{
  "image_size": 32,
  "horizontal_flip": true,
  "norm_position": "pre",
  "num_experts": 16,
  "lr": 0.00081,
  "decay_fraction": 0.4,
  "final_lr_fraction": 0.1
}
Rows from block 5 of a small multi-label image tagger, named by matrix and row number. Rows with one number within an expert belong to one neuron, the router's apart. Each number is 500 + 25 x the weight over its row's rms, rounded and kept within 0 to 999. All counts start at 0. Numbers have three digits each.
After each expert's rows are labels from the 100 images, of 14848, where the router gives the expert most weight on average: "colour at peak" is the nearest of a few named colours to the mean colour under the peak. Only what is clearly more common there than usual is listed. The data: photos of plants, animals and fungi (iNaturalist). In brackets: how many of the 100.
# router: router (model.blocks.5.mlp.router.weight, 16x160), inputs 80-159
# up: expert up (model.blocks.5.mlp.up, 16x160x160), inputs 80-159
# down: expert down (model.blocks.5.mlp.down, 16x160x160, transposed), outputs 80-159

# expert 5
router.5:497518499509498509465485504492505491448516521477545500530487494506487461519510554528482464455529504535525514545482497473501499491524497491492505481490529482490498480503530480519479497522498492499473496555474507554492509522552477505548507474
up.0:473484540449472502477515540476466493534471488481486487491505538482482488432511483505490500514501474520520476507504512504491478559507459498519451504491530504502522485479464525524529514452495454508496476502528506492528546483498494421498540493
down.0:512525463520453480508493522479510536530458485497493470517505482484460529461524497491527487520542519517517487518521523512508516507491515492494524506494501494538481491478513485506541505515514531500478461472493510545455498497557562503506508476
up.1:531492528518546518503473481530574508503490488503470426521472500518510467520561515530480466520495513477503465474494445508480513482473527513546469475486466472492493483534486486496537491498473500498519525489513523532499523537465448489523513493
down.1:486519484491503514496479510493515513501532490488462516484506524513501493460500524503503553464515476491479505508479515532518512530520478470513476489501490534498524457459487528504494474481512508546508488490452502544522505521478525504470510549
up.2:498447482501535515509498503505494502483531450505494447502464504490478487504512475471495507516476471484489469531486467493501511496503480483524471502537525461504475531517493464503547493540491542524503483527492520487484500509518462525524554458
down.2:511504489518509514515526494508512517495510478480495484494531524494497494460478480508510493454524527495517463513483520501475500517530507508466504497534496511447486521447477499450494476519481496519488463451457516512498500503508514505481520510
up.3:505490482496490456523466503483500533508490504532521551501504504506500491510476517502538513481527502486501472508528556454538470474481594503480492480503482486488455551494508492493478460502491533485490500540487530528465509499539518508501486480
down.3:519495509473512526475526486516538485488463526483473538483481448503572497519504533512488486521486476492509475479498442511518472500537454504443499475496493506519525560521553517512504498544485454486515519514496525493557531485472497472486481494
up.4:454527499464530488482490546451479483492526484484541540492514527513528466489497489437489503513503491508505482488490520516483517480543455531480477515501501533462515501485514483513477541531495526508540541510531528476487488489477506480440487526
down.4:493520555494467506531492488486495507541457529503476453527457512458457526463452457473533462485469505484540466476527476536480530505490518499495522495531484525510505525491476472522510529520491513497506529511537488493507533567518473512531484526
up.5:475487434516486476501531519485512499505523487488476476489497504484511494493493520476544535501485458478467500511486520522484535473516453489493481473513504488505467505510487481532499505517488505511548466531439510521499532489542505525542523496
down.5:485475483540519482480525473486475503488527431500508502524516536496496531483545464477475484495508531500491478515488470499489523497489519487498490500512474497499508486461469502453504481489486534474441462490477496452504445486511451503488529460
colour at peak: grey (84)

# expert 8
router.8:504534528490502487453532497475499487504493448503524499471470490499517491516535491446528475533500508522505513497553519505541511525507471517496501479554459523487515545452472485524502498480473506474493515455459500482516500482515507488504511489
up.0:523501473488539479540479498511521467485500484512522461486534518504482512504497508474516493486554543501449472489511524524495528501501516466483498472523495485474542515481500429495504518514494526459437471482503478485491495534461528496536496544
down.0:514521515512496464493504499519474470500478465521510491485501508478480441548501503476531515503498517477495508436493530471529518499443504474506523457498540520463480553538537505530478524462524485457468494501528486483494519519509518524471495508
up.1:511522488469541521511439476513496464493480482515505530510513476493540477516473426514490502511519522457475478459516493474489546506505482480541511493476504498532491502548526483477561526529443538478484511484491496495476488529490515502509461518
down.1:510475480475515451514492492540471484491542468509504472493545552512459485460483472508527502465527468469474510461507480488501504461485515482510504486549499531454503489530465510485441515496517486467497507531469517502496540507492508496497503513
up.2:472469513494516431485477482519510516477515470522497475468499517544476476485519490456492506487495562548544466547480505504484520478493516496519461507549503506532529521479474476494520507502547515495447511501521498497493525528506467475520527546
down.2:513565492474505529483472475525456503489495537452493512507525499476517472570502503518457527527499488498454490452500505500497549505502530507531498495439502475466482526543516493470487499545495502476514488478453500491474499508524463505528478520
up.3:545498498499523520501465460512498456476525501517502486459504502478503500494539502483503528502481531520494528511492521515499502486508510496490422495534501483459524519457478502473475469475546501497562493491500504463510499454509490459538513506
down.3:471498487500474529465522534509428547539490494485497557494514506477488495511536519493481517518468491529522502517479473472510494541552466505484507499500497531479521546477518516543497481486511489527528449469527481476479481477503530466499503488
up.4:495485476490491513487522516473538496458528478529538485481502493471467528498490545467496473487509499514462501525492507507509485528520487523497508481536498497470590497499505500466483492534470508457436503488495475500459485517444508474490476488
down.4:479543518505502464525517545504479478482457493471524491495512516494500447503509483481472540507509494502512463481482518483526516492454464441516492496475566536481460511474511475519501564473515500474490493490536493500488506548502488501473477506
up.5:521509520536524502528454477524498474477536465519525498472501502533505490509500476502476506475540507545488482495502483527506543472453546489518502535466493457479484515462495429489532494548472535499488511495485521507511563518533517558489538545
down.5:532522481534469492492492479507473524537499478497483493490530486490481496516474479488523472501535526485481547450552476512506505499457493557499529503514491493483479510528512515513471473470500528482492509462473452515475543451555507496500520478
colour at peak: white (86)

# expert 11
router.11:561528495525460482479529520471479485489545478493495473477502486471500467554500477476496521493469480492476512488476536530503470547511463524530495481459490501461535460491477474481500483507482515491491490510484492502502530459505449464515531489
up.0:502485531538503515521482503452499457502502488518467534516479507500530515509498477474464542510486471460461495464507472514516517536503488496542531539481524528502514485486490536507489475530492518494541508447509476495514460470499465542498507517
down.0:496494452481508490519488454490460522534496508534472476530543445514475509498493534549533500489495506526439531456493535498482543486494513511509507443510506495534516511533505459484494478490514479488516491487496494494538426505511506485550553507
up.1:521473488545492542499493484507513528513450492521525551537467505513481502515494531500473439505480524529487543515501474469532495476485503547501496521498495487499472532480494489507504470505481480538538505499510462470503489512546495517472512482
down.1:513503512435524468495479519535494505518466497479499506490507485547491512478481503491494461523539423512502522509519515447527487530460507535487445483493499530541501468511519449513522478487485502517520540504513556515475508479506512502474503507
up.2:477526502474554508442476519532526528553501521495509520514526520562476500490504470460497485529499500493481474484514515535497510475497518468480450546506473511540478515479520460470484542481522489495505520499485521527460495469523503502482511507
down.2:444529519472520454476518530502474530507437486498506516515452569491493511454492473471497507493551479491518460518524508514514492504475486541507439501522492537524476485504470512476521502471464514511474494502500492538452541471508499491470519504
up.3:491498557494500516521506488503517467559476510505502528507513524537486513513514500493536521532484518503481489469552491469525497508480483498479536505496471480514458566525514522538468478483498468479507509470522473490440518500511517486484516501
down.3:494499510496531502490516513564481466456501486514537536485458512515491523490520489469479495496523449528439515522533488488521469525502497505535433504513491540529489468510508486514516464505473511490507549514483493517449521470502486519507531504
up.4:454487499496483511512519486507488478505466487520485546512504494518516520505447506518473519491505494502456480492502521487515540471491493492480548485488497465527474529521533472500495501538497507534485492436468511492465491518488551588494487492
down.4:503524516475537498492519498551487489475498487507549516496478528512507515470501463473487495493525471501502515505522482512523476534462502516508448486515474550525465454509513473492500494489492495499488527528522519515463544482490508505459521518
up.5:514459464482515480471455487539530550470493513479507506484534491481478514422513492512494471527506548528554515499485459487485483448498542498522496477558503474495490514518491511479509511514497488507502507517519488530514506550483506490514472483
down.5:498517522476552516480532510576513493477487498479491496491522511490515493465535461480485483511525452478508506499531496488485487532477525492498457514513453556524479456524514504507504489505481503490474504500471517507472518475498487499473536490
colour at peak: grey (88)

# expert 9
router.9:470449462514473501520495532519462524473491514510461500523484540502486518492474540544471499481535504510471475542455504509454505508506503504493522500462488510498500526504487523484526503493493501522507444525516499451496495524509518506501542513
up.0:488483486553489490524495501489521505541491501499491483540463522540473525452495485531522489505506498484519541505486477550525446527466495518483505523527474517510459526507504527506479523443527492526501492527545515511496483484496490482480528494
down.0:485525528499457477550533532514552491495532529493485481513503526503532458501487472505519519516492471464525492454491500492530495537507549515500517520506516501457494471506505493525500541517531462494477486516459528491477555505546462491499456498
up.1:486524508508471519495526486522465533482509473566514472496465510508502509534564479518510536524519527502507507512507470537484491504474515514527466483495477509525465490513486546482502514452500490518488499501486478500525499511481530448509495468
down.1:523505529493520489536540497497505531500466516494486517509502504467522492477443527487487481519474526472522486525522501551508474478496481525467530538516483517517495501505483533540492491458529542516476486517491503495462478475549510504482526497
up.2:530492498463496532488476536519538530483497489511505504529541500493489522516517524510496506513494532508490507482490487533485473486522443465487478478477486491484507531485481518498492459511505460482478527528507492538516532501485499513511483500
down.2:467529466495532494488494479510511491466499514505543535521522484487517559496495511498442514480510502512435524458502491536495548483506555490516483501481531514488490487508541514497524494563469492498493519454480485483507459458485509490467488493
up.3:509484456482485465493485497498497526500462505481493474537531472504474519417436518516469470475508502484483510526497492477490483537462517471533519488544506497544525498543523490535510503529508508523488471516517483495479435524533498463489485522
down.3:509507498502481517498470507528532507527454462486531491465456495501488464522559504499521478500482529490507495532514514480492465503503465532506498508491456500529483543465472510472479467464448520489537542463498525560475518510479521500514474506
up.4:514492447498509475480497491490484528491475488505510499528517461476479464436429514484482467469491529467506539517481497482519488520459541496534526464554495479520522489552532511523488470520494495513493484496481535494479459495485527492478473523
down.4:506522463506494502497471483509531515536444456493518480480461493483521482511513476522521489503469526477510500513516504447493474493494463508513498498507470531540487497488481523490486504478471484487529521488525473551488510496497507524501461520
up.5:520542442483489518497525482484502500481507478485508478495520463491506525550526528505496492539476491539470553480509512503503523497507459475520467483463451503499534522460493485511506488478487516505488508482467500470520493494477516499510508507
down.5:471520449503532491464554457496465501492479524484514495516571506497538542489481534509491497479534528463477512472501486559499507473493515507480505500482506518519490489531482519506509526519521481509506469530494474490537509498537518515478500442
colour at peak: brown (83)

# expert 4
router.4:472436513513462495532530508511509530479465465521501480496516471498499501534532483517508537536518521490505487507505510526506511476529499492497521523524469456498466477499445517492461492516485502487509556509437543515514508510509516527471473448
up.0:547477509505516509494510546501489490516484504522469504519499477450519471516533464519508437549474462507508537473488492464498465499510509493523489499484535489529468528535510504568525482491503484524499495481550530492507438494491516517504494488
down.0:493447481533532509499498464480509508512528471565514496506524504521497516542533519526491501548514503566491498513507514514481478477507498474492485538477502459478465481499425489524468522532476504512519531526485511526493465532493498539501499467
up.1:525487506502501522502498518498465436529499517472474449515491503486437461503536485502486490507496467460498487467532483486483539490515508474506515514489546507482519502506510499483532514486497539489514463458509511511493501520479515488545556494
down.1:505501511481515511461471532511430526508526509542484484521530542530487502517518519498511474483521486532516477522535498518512500478491483464527530485480520498504465525497462479515511503529454450543494502452460491478489488507540504497515486509
up.2:502516499492485468505496447532526479487478500529527528472507476483533493473465485475548495494487509484494532507531513464510501501517458510493499488597490510510546555457496514523499449484517471487448534461484513489485509501528487479565470517
down.2:484487494543520519499488498488510459511507540500528490513540511464455531517487482496482509530457531518507500488472473481524514480494526512518516486490537479492468471510493511496471482521517526470516516485525472514466498466510491511463520498
up.3:491488503511489456508505499462503532522524499491484454484490527524441520504540519535530492527443480599511526526506466531503479542462472507481514497502473503536506506533500507504515529479527503519493491526507500499493500506492483485482564496
down.3:494494499470488503517507502523498524459478451476480533493509478494562518465475471531493509481489541497473496544508494495479510536535484500486484508517482517476473470424492531486529470509506480488478478497456518498466456518475527484500487525
up.4:508493459494509505511475498511494511496496478513475544518489493464491534499460488513506450523496486489486493502492518461512481507478486538523467471546522532533506525525522534516529446540504517497500520497509535504477460485510493519478504517
down.4:491480487535466483492519480470489502513493483556524503472509493531492536539538508523500551545525513560506496493532490511473515481455507489513476508494536460497481491495448499520446492519500507488497515478475486537511450469504469505540509458
up.5:460482543513501501459527495457508516518494495498525515523500550516539528465502460482474523488496518482500443505509544536531517480485540502476491512517499466492470509470489521537480496521479484497462504572480531481515512495504498492424504505
down.5:518509470510528468505480486509508471524511518445460509487529527475477459477465482474508514489474489459517492495454459460507468516541453509480544492509503538518540479529531547473494524478546515476548497514531501508522549518500499515498544528
colour at peak: yellow (53); orange (44)

# expert 1
router.1:534545507489494527543506472521475507545502496508458465488487483525478501525496470466476502465448486493495510463543479501529527485460504500522497501481468497508521531471507451473515500522510496535517521461482491441549482507517493523521521518
up.0:458495517496504517485459516494558506531477524463447482515478498507525469484521514517494558509475492477573479503508493485534496495501481463493475505495468516487486532467468511513535512456529524506529504471511498505524518506530505508516496520
down.0:474511508517488507511543540530506488489455525465529460482491505471498517494502528446501486504515496540512488487516493501511478528473476550480515483498522456501493478531488485499508512491488527525514519476519539495471463490510524495523518474
up.1:488472480549482459497514484502538523501485512513482500514552484505512499488498496542457525528449503507493481503513492502471478522498516497420569477492501501503471519522497475495513535465490493475497453541474491522476517472472485515511534512
down.1:537489473521485476494459496500519477482466505516489499530502522499482498490511554502494482500485513477489502483521486470495492525471459522553476504485532465502520531533497515513569503546566499533544476509490497470552499526472512478516465505
up.2:517485512507485519461499493491479463549484482551493477499504479493502504505520497506474518519516481523465507458519452540522502475476483532462526523466500511498480522481503496504520480554503487511467502504497552503525531427515454529448553473
down.2:529468539479498500492515530492463503472472535490539563500537537494481483483482536486442475446480476474483528533510494459534509509478482567518513460487520514507494474513471496492513511486496496475515480520539502504494515516484492509484490506
up.3:527465508474500487526542508520503496526496501487482473478515521510490479512504506513497487529555477516468462485507529491478522454494519499477471523504495471497474505522491455558509502510466501489493513487488490519464570477496501522494579517
down.3:512456514529487496508502496509480522492473481549514555550567483477488507465447501486476477483454498501500539514534491465522454494492518491512506493527513464501456500503480508519509493459516490522513492485491468497499486483453470521487464480
up.4:518538491483495526517497526518520502531483453507462466523493503502524481536516501512507454553502505457473476467528490520482496526479524507513490493473471478518484507537496448493505512515497525470523553463504490510485504513478478513466553479
down.4:499476512534488474513510474513499504497507478500546530489498529507509530496507458468491510493509476530486529491544441518508466496507515473501508534527489460495493477502484527498514518505489520485500534525491471488507479494490482520508465469
up.5:503512491528501464466502492540502533487518485515477481508547491492523489484466473517483535519463470435496487496474505555481487555486488510479514523529494536475528478520514492462552514493493509480506519501487534490503534495508487541499491526
down.5:470492484483545477495485478534544530497491516506500505517472491498524499502515518485479495452520522487548486504470470508519507494510513537513547460512491480504506536496506500494475514541467508498525502526484529469478493505505494503480436508
colour at peak: grey (82)

# expert 13
router.13:515513518516468467517503506514513508516495525510538529503489466516481474517535520472554459515540496501492550488534468513517500525524483476539502534536477530495530480532539457492512539462498539445493504509542449474502481532477515479551518467
up.0:468468494491471481523495510512527555525507495500492512516518511517480507522530510561519502533503485528459500505479453506446519501457513498497496505460521471519449498519475490504518523469452490513485496522535495495458535524467509533501504503
down.0:523455477466517502531507504500520534499487486492545511501494502470500504437459519476506460483452493493518592521535499464482487500518484546502498489543484525476485468487472497496509494510510516496513496537488503493480487531496485511506494497
up.1:529539553473528510489484493520486430537504517475507509458495503495483493508524473489498514558501489461489477463525527497503532479502474535515508521467525523506483480511507481526513525505490505475499504471526476514508500472508502479520502495
down.1:495534520539498516527466538514499476496498482483536517470465530501503420518507471494492534474539485513528523478533484511497524511497528464520474509500466489469486477485510483527489529495499500479502500503550455509482514469462511458513516533
up.2:493528487498494465500500513484487552501487506484520526529484512467547492522562464500499506550480503501494483531506507484488514491481499503513478523463488484515498508507485479508531545487463494463521467538548529453527465481506524527476473481
down.2:484487480515550492460469515504564532512493483483540501536538503521466495495491507491524507429465518498480555512482439509512465533534518500497518490543499493458490502450516459479466512534491515465494485529495518489492499540507493483516502486
up.3:461516498509544487500485463502524473470550462538474525413524499494580494490536464481510500503474505506549512459458507540489549475501504494513450507508480536487483525480475483507498497486503520492505529489477527511488534487500487504481532512
down.3:518518516493489502475465497560498511518483509479524499525482484463517516502532513520487504567513497498463541447552484435503501524533473516528498503465503519490484537525509522516493468496513507494519490469483505533468474483493529499514501474
up.4:473446493475485454511516511486535552531494478533522495491516540541484506515517508512518494497502490547469498507484497490502526498457523517473472496463512499496453498515465469496510501483467526493504546534515502515463551536471508533475506493
down.4:516478492489535517480505489516545556534497487481575489508458488483494521437476542483510452527463476506492582495531473471513478503509484563500494484518489473522469467484482492506503475517520507500527530512517521506470481513525501541489494500
up.5:466513524434531456494467495533527509470538531514534460492522497485489502504516509504496546507482519514476473518465550530486538465503513491526449508508479505491522523470474465480472524490464478472487490533493532506499488511484483495511509542
down.5:521503459514531537488458489533485511513463491491508512511557481504479508520533486474487493570489469504478548442496491521522496476538484484511504484469523489493493533539531484481484506531549521465486479509503528477487455472475540485510465476
colour at peak: cyan (75)

# expert 3
router.3:521535519511533497462454499499497473503495538460479509525499515473484478434493447490473535505509513458523475498504498486519513476516523471534492480488508494539488493467528526508530512492468501533458453489505513506468540475533484438442495534
up.0:488531505515484511529516500494534476493471510501475517493540507463536431478518510503509516459467522480535516507511506558494441486521498485499484534503479516488479517483488512516528514470544506474480485534454533513495510459466531474485482510
down.0:484495466520441536509442513526526500489520488480479537516528468501523496514525540528509529500489508543492501483524526491486523527528503461500474510497468484584503459493502463480510467504485511475492521479455499490495467491520537475550501473
up.1:529470460535508476488519492484531497499498515516471449472503487565510477494529489517505521497473459560521502510457479469486514475489490478430529533506509522469519517493503509520484506489485477532508497517524550510531521486474461481520554498
down.1:509491527512508555461502521473492465529503487487513492493464485492468496532542491489508443541500480541528487556516496516499491509508486550468497463465470469515499517493493516506520534513462509503512514506512490533453518503491503513552481481
up.2:479465478510484523495487524554493494484478484497505523504489488510473516477530508526495501499539482518482519491531492505506509558516488507503476510518493491554555483481513512485518430510505510517503526518513499477523493532532474475516538451
down.2:505497435499524445503531528531479473482469472515514509467562512497498488498515500533483495463540560479455506500482492507442544473517478500529497483486515515465484510516530512477509474531530487507489476472488529478496483531487503467459509498
up.3:486490516545483521529511505487476496475503502482475516537483459523501495450506450460494530475489468476511492487523431467493534517512500467483520522529495496508495469490520498520505486508506526537536501467498565517490530524503511518499483495
down.3:549498457505514497460494521516531480489487492513489466470491481527445494525567525499501457498473494532519545510499510496517522510501441481505485482476500479467518535513538496517503512506463506493481513503481536481487476484449523484484475497
up.4:491526446494493475475527492503446468517494510500523536442485532516539474533488489495513469484490509483450474521526567571511537470505486509489524511480441535513527523542489495457482503495482519468483488487472525506500497479489499526489511486
down.4:471539467481461461492461528511483483519457509545476512494541500487541483501497449519524562499541520471477477483528508513467547517502551466531487513498499538569504467502499485494503533487531485485503475523486507503481506501504489481501470496
up.5:559499523482505495487467458488522517463505484540459483514526496494498479500506478484487535500474528501511520475498448462483515525487528443543499518513540510508486474499495486474502490486514493496499492456465504469484506523504491465521499506
down.5:510490525497516561532559481459557550459489474500489487526479473486503486476508514515478487477468528501530523518458454506511456519493512510491547490521455456475483539514500488495486465484524511494455504494504555482493489516470501523493481486
colour at peak: black (48)

# expert 10
router.10:528473509547534498507529523474480508552504498488513500493506524497493507502520495509522499506486505534501503471497513495526476482491523500467493534472544526509475503486487468498517490495521496521497478522563483491536533476536506522457500478
up.0:449531499541518478522534499506479551493530492491501533512465490482524504509498486511519491492496520499538536454506526552517477520546476494472530542510482522499509488489545497456507512499511502440480509498496482507487518504495504511481458478
down.0:489479499494504516496417527475524453546551446462516477510513513483510510495479504504518504501550519519494522501498527488514515486483438524485503487487490477486485515481507467540525514535532482548512529475494506504471485521529516547508477526
up.1:555518469503498529499507510497525518470487499490488513456528521477521468510516516492506497461487564476534479535501507491486485521480501430589505534481515478464491465558464501464491487509511496468507495489514483507495501539510490511488486473
down.1:481526501520436475469473509489498520513516449508476524537449455475486488540507496526491503529501518557526520517497469473497505535485491551515498473508487514498485534493510514512538491521478484488502504461497494529514482491473489507480503523
up.2:522530489504518514482492488547515510488516546457534491512503476481502464521478497501481513491481503471485514488519563500499514474530508522504483482505497501482514499519492506459501528501497518466518513481461507538521476491516501530559432515
down.2:487515532442501469507494502482500509563475551489511494512520538560473497495499509503531496498513489475483497485506501512481497504501479509457528464476505492496483485515493511497527501447479443475512468511522541496523514475472529479498498479
up.3:510481532493482510488540470478503490488494496491516479473474509492479487528541514484510455509454485506522473514537541503530499501486497528463535496511486458468492497512456497490471510496479547487528542564487550516489552519517480523463534448
down.3:479480500522510519480491445510498516501513455512483493477506475488506529450490485486500522503497479535484510542485526497496507510483535514482469497568462517521507473502474481515530492550477521531487551485466507509456480519525525535468521511
up.4:485549489488496519515562520451513481489481522526535502481486512484533467504501505506537470488486501476541511519511513532506471500521406474513505537505467535497474499513482510508491523485521535505495489503515483535477507523539522482500481469
down.4:475488525502487460500439525458536500519533460519524507544481474490495526478498491492515517520488503549513563466507489486510481511505505526530478492540497513468476559473507505551513475533491499521499526480500481499483473508472505493480484506
up.5:421520480511520483507567521482475507502479495497498489516464512532505475498499493508525475470546462483535483521488493527476488494551456518458532532509470506501500493501513494471519563514505498508518486544511510531499517547519505498475499460
down.5:493453533525498541484472501474518503516535493467477472528506489488465537462486486507523527499507489542507516485483481510542472494488465478501495508517472507496491523515503469564496522506516490553512549470510467480470448523531533513501514492
colour at peak: green (88)

# expert 14
router.14:528542483478490502479483499478486554499489462518472523543539485477505538500466490524534477501481485515480473502492482489514456527510472463531521470479456480550502525531500497526523485509502486515493535484486487481467498500510530503478507533
up.0:531495484543467520492511463507487533498533476495490508468546474507557468515510513518506514497442472507488550494512463479502497541445509485467519489530526483520499457506544529518488489511499473494498508515464552533496493458476450518508496500
down.0:490506527540471497499502554478476479475524545558502476471454491492495487516501532471518521464493492492500501445504543505510535474503467468476506521511492517490528511484530495492472535466495536498509481524536469512485560504490561498489470509
up.1:525537519456459535499486464482507499534500517515481474498498513504470482518525494493499474551478450515508505507548467469486496528500485522462515506482513495517513486519503481472483564468475486491481494518490523501486520507483467520485484509
down.1:508484501519538500483502480465503514501542484483523502451481580522463476531491469490513516441506487500515520510498505506466482500506514471511497502507460445436448493474466519510468501533497508528507509519534456542490494498486518495467501532
up.2:477503493524534496518501485467488501488492508515518545529503518514522492522511531519515476538501467448473485501496542500520500497508517541473488490488484491463464533523532468496476531492458541432554523535530480481484494510549500573475517516
down.2:491494491523505498489488454467544546512499530505507499549472503556454511513473490547507500490488501543507542495522520500474472528506499474502517492500452498490460518513543553477485486489485500474489539496495454557485456499470514493526522511
up.3:509502498487460527505507517474505479544480488498483485496445517468470553489469490487454496506498536497524510483551520492534498511491495507496558462486518484519519528490476513491483453502505491485439487471487477502481493508531485527503498516
down.3:533528498458487527485502459516439528519521470465520496507502516487509516489523512496494496575508520484465451546486487500535464494533499526481516509477528498501509466489483524510484551478523486489521504543500514458538481523527512487497508486
up.4:451528524480561527474506496436469504503471489524506535553551570506486513511537529503488513486506523482501453521476487538503474511513543491486506499453480477513455490480490481504504512506484499494525474530519489490488482514513532506444520494
down.4:570497487498483526520497468493504545507505533485507477502485508501438510482465512549507519501466513536515541563512481495532472561508504485502532510515472476513464467459481514474485485477484492502496505501462500485475469506538442456518531478
up.5:530512530481443541520537475460534464488487501498503483476501479522466483527536537512500496538473473524515520498532474512510487537493445518494504508506527466509502505463467501468526518503499527527465525513489536480512518534466465496492474475
down.5:541479477519522510490505475495494512473529473530494500460469544533516496503500492490492513481507460513508517524497485477481453494490491458514490486508465476449472504500456499524487534520511517511530503545529488554513468516481553535473517541
colour at peak: grey (93)

# expert 6
router.6:485493544492490520480511508447478473547504505476506527534480518508493532511507529538491509522464448479472448512490486482518484519476500517504522497448547499500451520477506518541492513498463504482507489522537509525508478466474507532480501512
up.0:477506533477457532513527533477483508521491502476498426531484464477477503507465555503515493541519503485514493479522495488499481528485490546491485488497535523553494481468535533525502524464473497490527532457524446537518528512492481483532539476
down.0:490440506504494488514421516531505464485557478484521509502536480460493524477521499492467491500495535499478510492512526487510507472517523447533469507518522495518538475432501484501508488508529485503499504497476525502488498500484503521508479537
up.1:517552488482451443527536555476521526517476507487540470497595501529495525507502507525495538486489480550500505531537517518475497531488508502419512479483467522501493505471510505502543506508490473514478470531486538498510498494532521502484464500
down.1:477506519508503472481505479470481542520518525473498530493519502526461516524493492481488517528490466469504522513488446490474529480507505500495520485473501538453465534536508510508478521489487518505504501500532477513491507475476512519482543512
up.2:441480516547484494514559475536527475500519519516527525524510516527516502526497477520464532510494509482488511485488499515520491505507521494496529508482478531514469501514442517492503507475483524483496521483506496467512499506461499529477463478
down.2:491478527522504482504525505512487541501508488467511493507472508500431506486576493487505504502485495552494499529480519501514440497460527550484501451525481523506491528524515521515520507491476426534502512477546510507513467497469541465497493484
up.3:490492542462534505467513509468503490524502512508520488516432479504498521486476512487497515535462497497532470460510466513523476483486499500501488480501526466529490518493516506540498475456506538448480502523530495560518539492485504496475544521
down.3:506494499521517529500453510564512453504523468483521500488536513445517525482511490492480511498528537456485512468508529503512492496541562438515472539488527465491484454448509458519514493497533498523520483521496490488485517517553518532484497535
up.4:469455454542526498463535495503503489502543461524494497497508532546503480497515507518513474414512477514518486558450498517532479504469500518456520500515501471496501500533512470493504501504516495516512521497515545495482504515496504521485469488
down.4:499507452572451529512561486429466521521461482521463498455458494530504510520505487515542512507533478540534479515461462508479496518486478539450489511497493516538470499544520529501533511518496473512486506472499511502516511489488520457504502472
up.5:479501510508544480479474493478516493486479540479453549516520524478538490477501492512500537467481497506502464482478475473499505465507558440508483464480532490502490461516518491502500501468520456535532471530521553517515510491509509445486543481
down.5:499472471442494486486526517509462505494487518530452488495491539500497496516495461500537531490544484470486439521449491466479482504478511462511479535489531500471499479504501502508488497521488476521532516579510491522444502500548488519531514524
colour at peak: green (25)

# expert 2
router.2:472529462507535473498460459528518493451491490537490504496498460466555485500505464490489488512475517470517546466467490486450514458492496518497457506536503567510529498525548541498475509513539495460515542497503518539479465493457473535545470527
up.0:512555484486521455483498479541499478513518499519543496503475506520515471499466472453555459522471512468455511475529520535492536490503535498513471492521460506509506513524524510515463511458485545497455504526477525514446505490509492482502489533
down.0:482482476535479522539502459469509491526453453494477501458511525492483469497478483476528479526517503484524461495521525493486519530490503532519533488520482484478466506520453517512499516488529525517547502505544521489456537519456503517499532495
up.1:464476485540492469524531507482485493521472465527510545487485498528510491475498516484571464530490503476420520509513512523470521495467493511491479528503490523476487504516497506499508462473511532466494499502509547520466502457484521509491538486
down.1:526491465520471501505484556502534532489502513455491476478487482521502462501512551463490483495495482496512526506486491453532496551489494523526506503501492514480536473500507468454526485462518527529504494490516543459524499481504518511498526470
up.2:499498537515463489514480505481452471520513494509519488524504485507497493469523493488504483507506510552494523507498466524495455515554504516501540496466479503501512526521450451528520519493527503500536500468548468472551488526492527505501498520
down.2:506511485468523492483483490485501488528513484490478477499479469495545547488519445517489518517527477521482486460471470499476513492470500481446461483506508514529517525523577504536494478527514442521475501489537529553517459464489477462526528522
up.3:521527483461474505518549491514529511502546495483538448491501504472506520537491544506504494522488506519521515503487509523525495452461487529469496503508466526495529529435515483548486525473502470518456513486501489481554500446522492486515497510
down.3:506505462494523493490467501489502462523492471561499540491525536481499490507493468497521487457519542438491507470481504533469522487526466510523516469474530490513466482525499495452507490488485465510535496521499497483459520496471532547497484528
up.4:468516514496484505456485486526531525505495497467517503541513500525509437521538470477474509514486521531456501539520479499511511521543526505515503499490440490532529483493466476490526541494465492465482487482440508456504501520505526493473472487
down.4:476507484552500481523520489519502502517505456531505505493502468464516546501519486498501458517477517500486516456519530501494520496477528470516481525512545508523455482533535512537478484480511489491504538448516482537447504460491467508530524491
up.5:460510483503484489522530521500511486493516552499535486493490515520492513504481559502491499480530508514481449511508519491487532479519527518465488499485486462484499516507510494522486475509510546515528486489479565507470526504484536492481509468
down.5:512483475479559492473498483523516475466575535528489485487505494504495498483511520493494486458507521533497502493461490512508495474508521457502491505506496492473521504510524492467469488550514475519481500488458536482504450485513481488515472503
colour at peak: pink (27)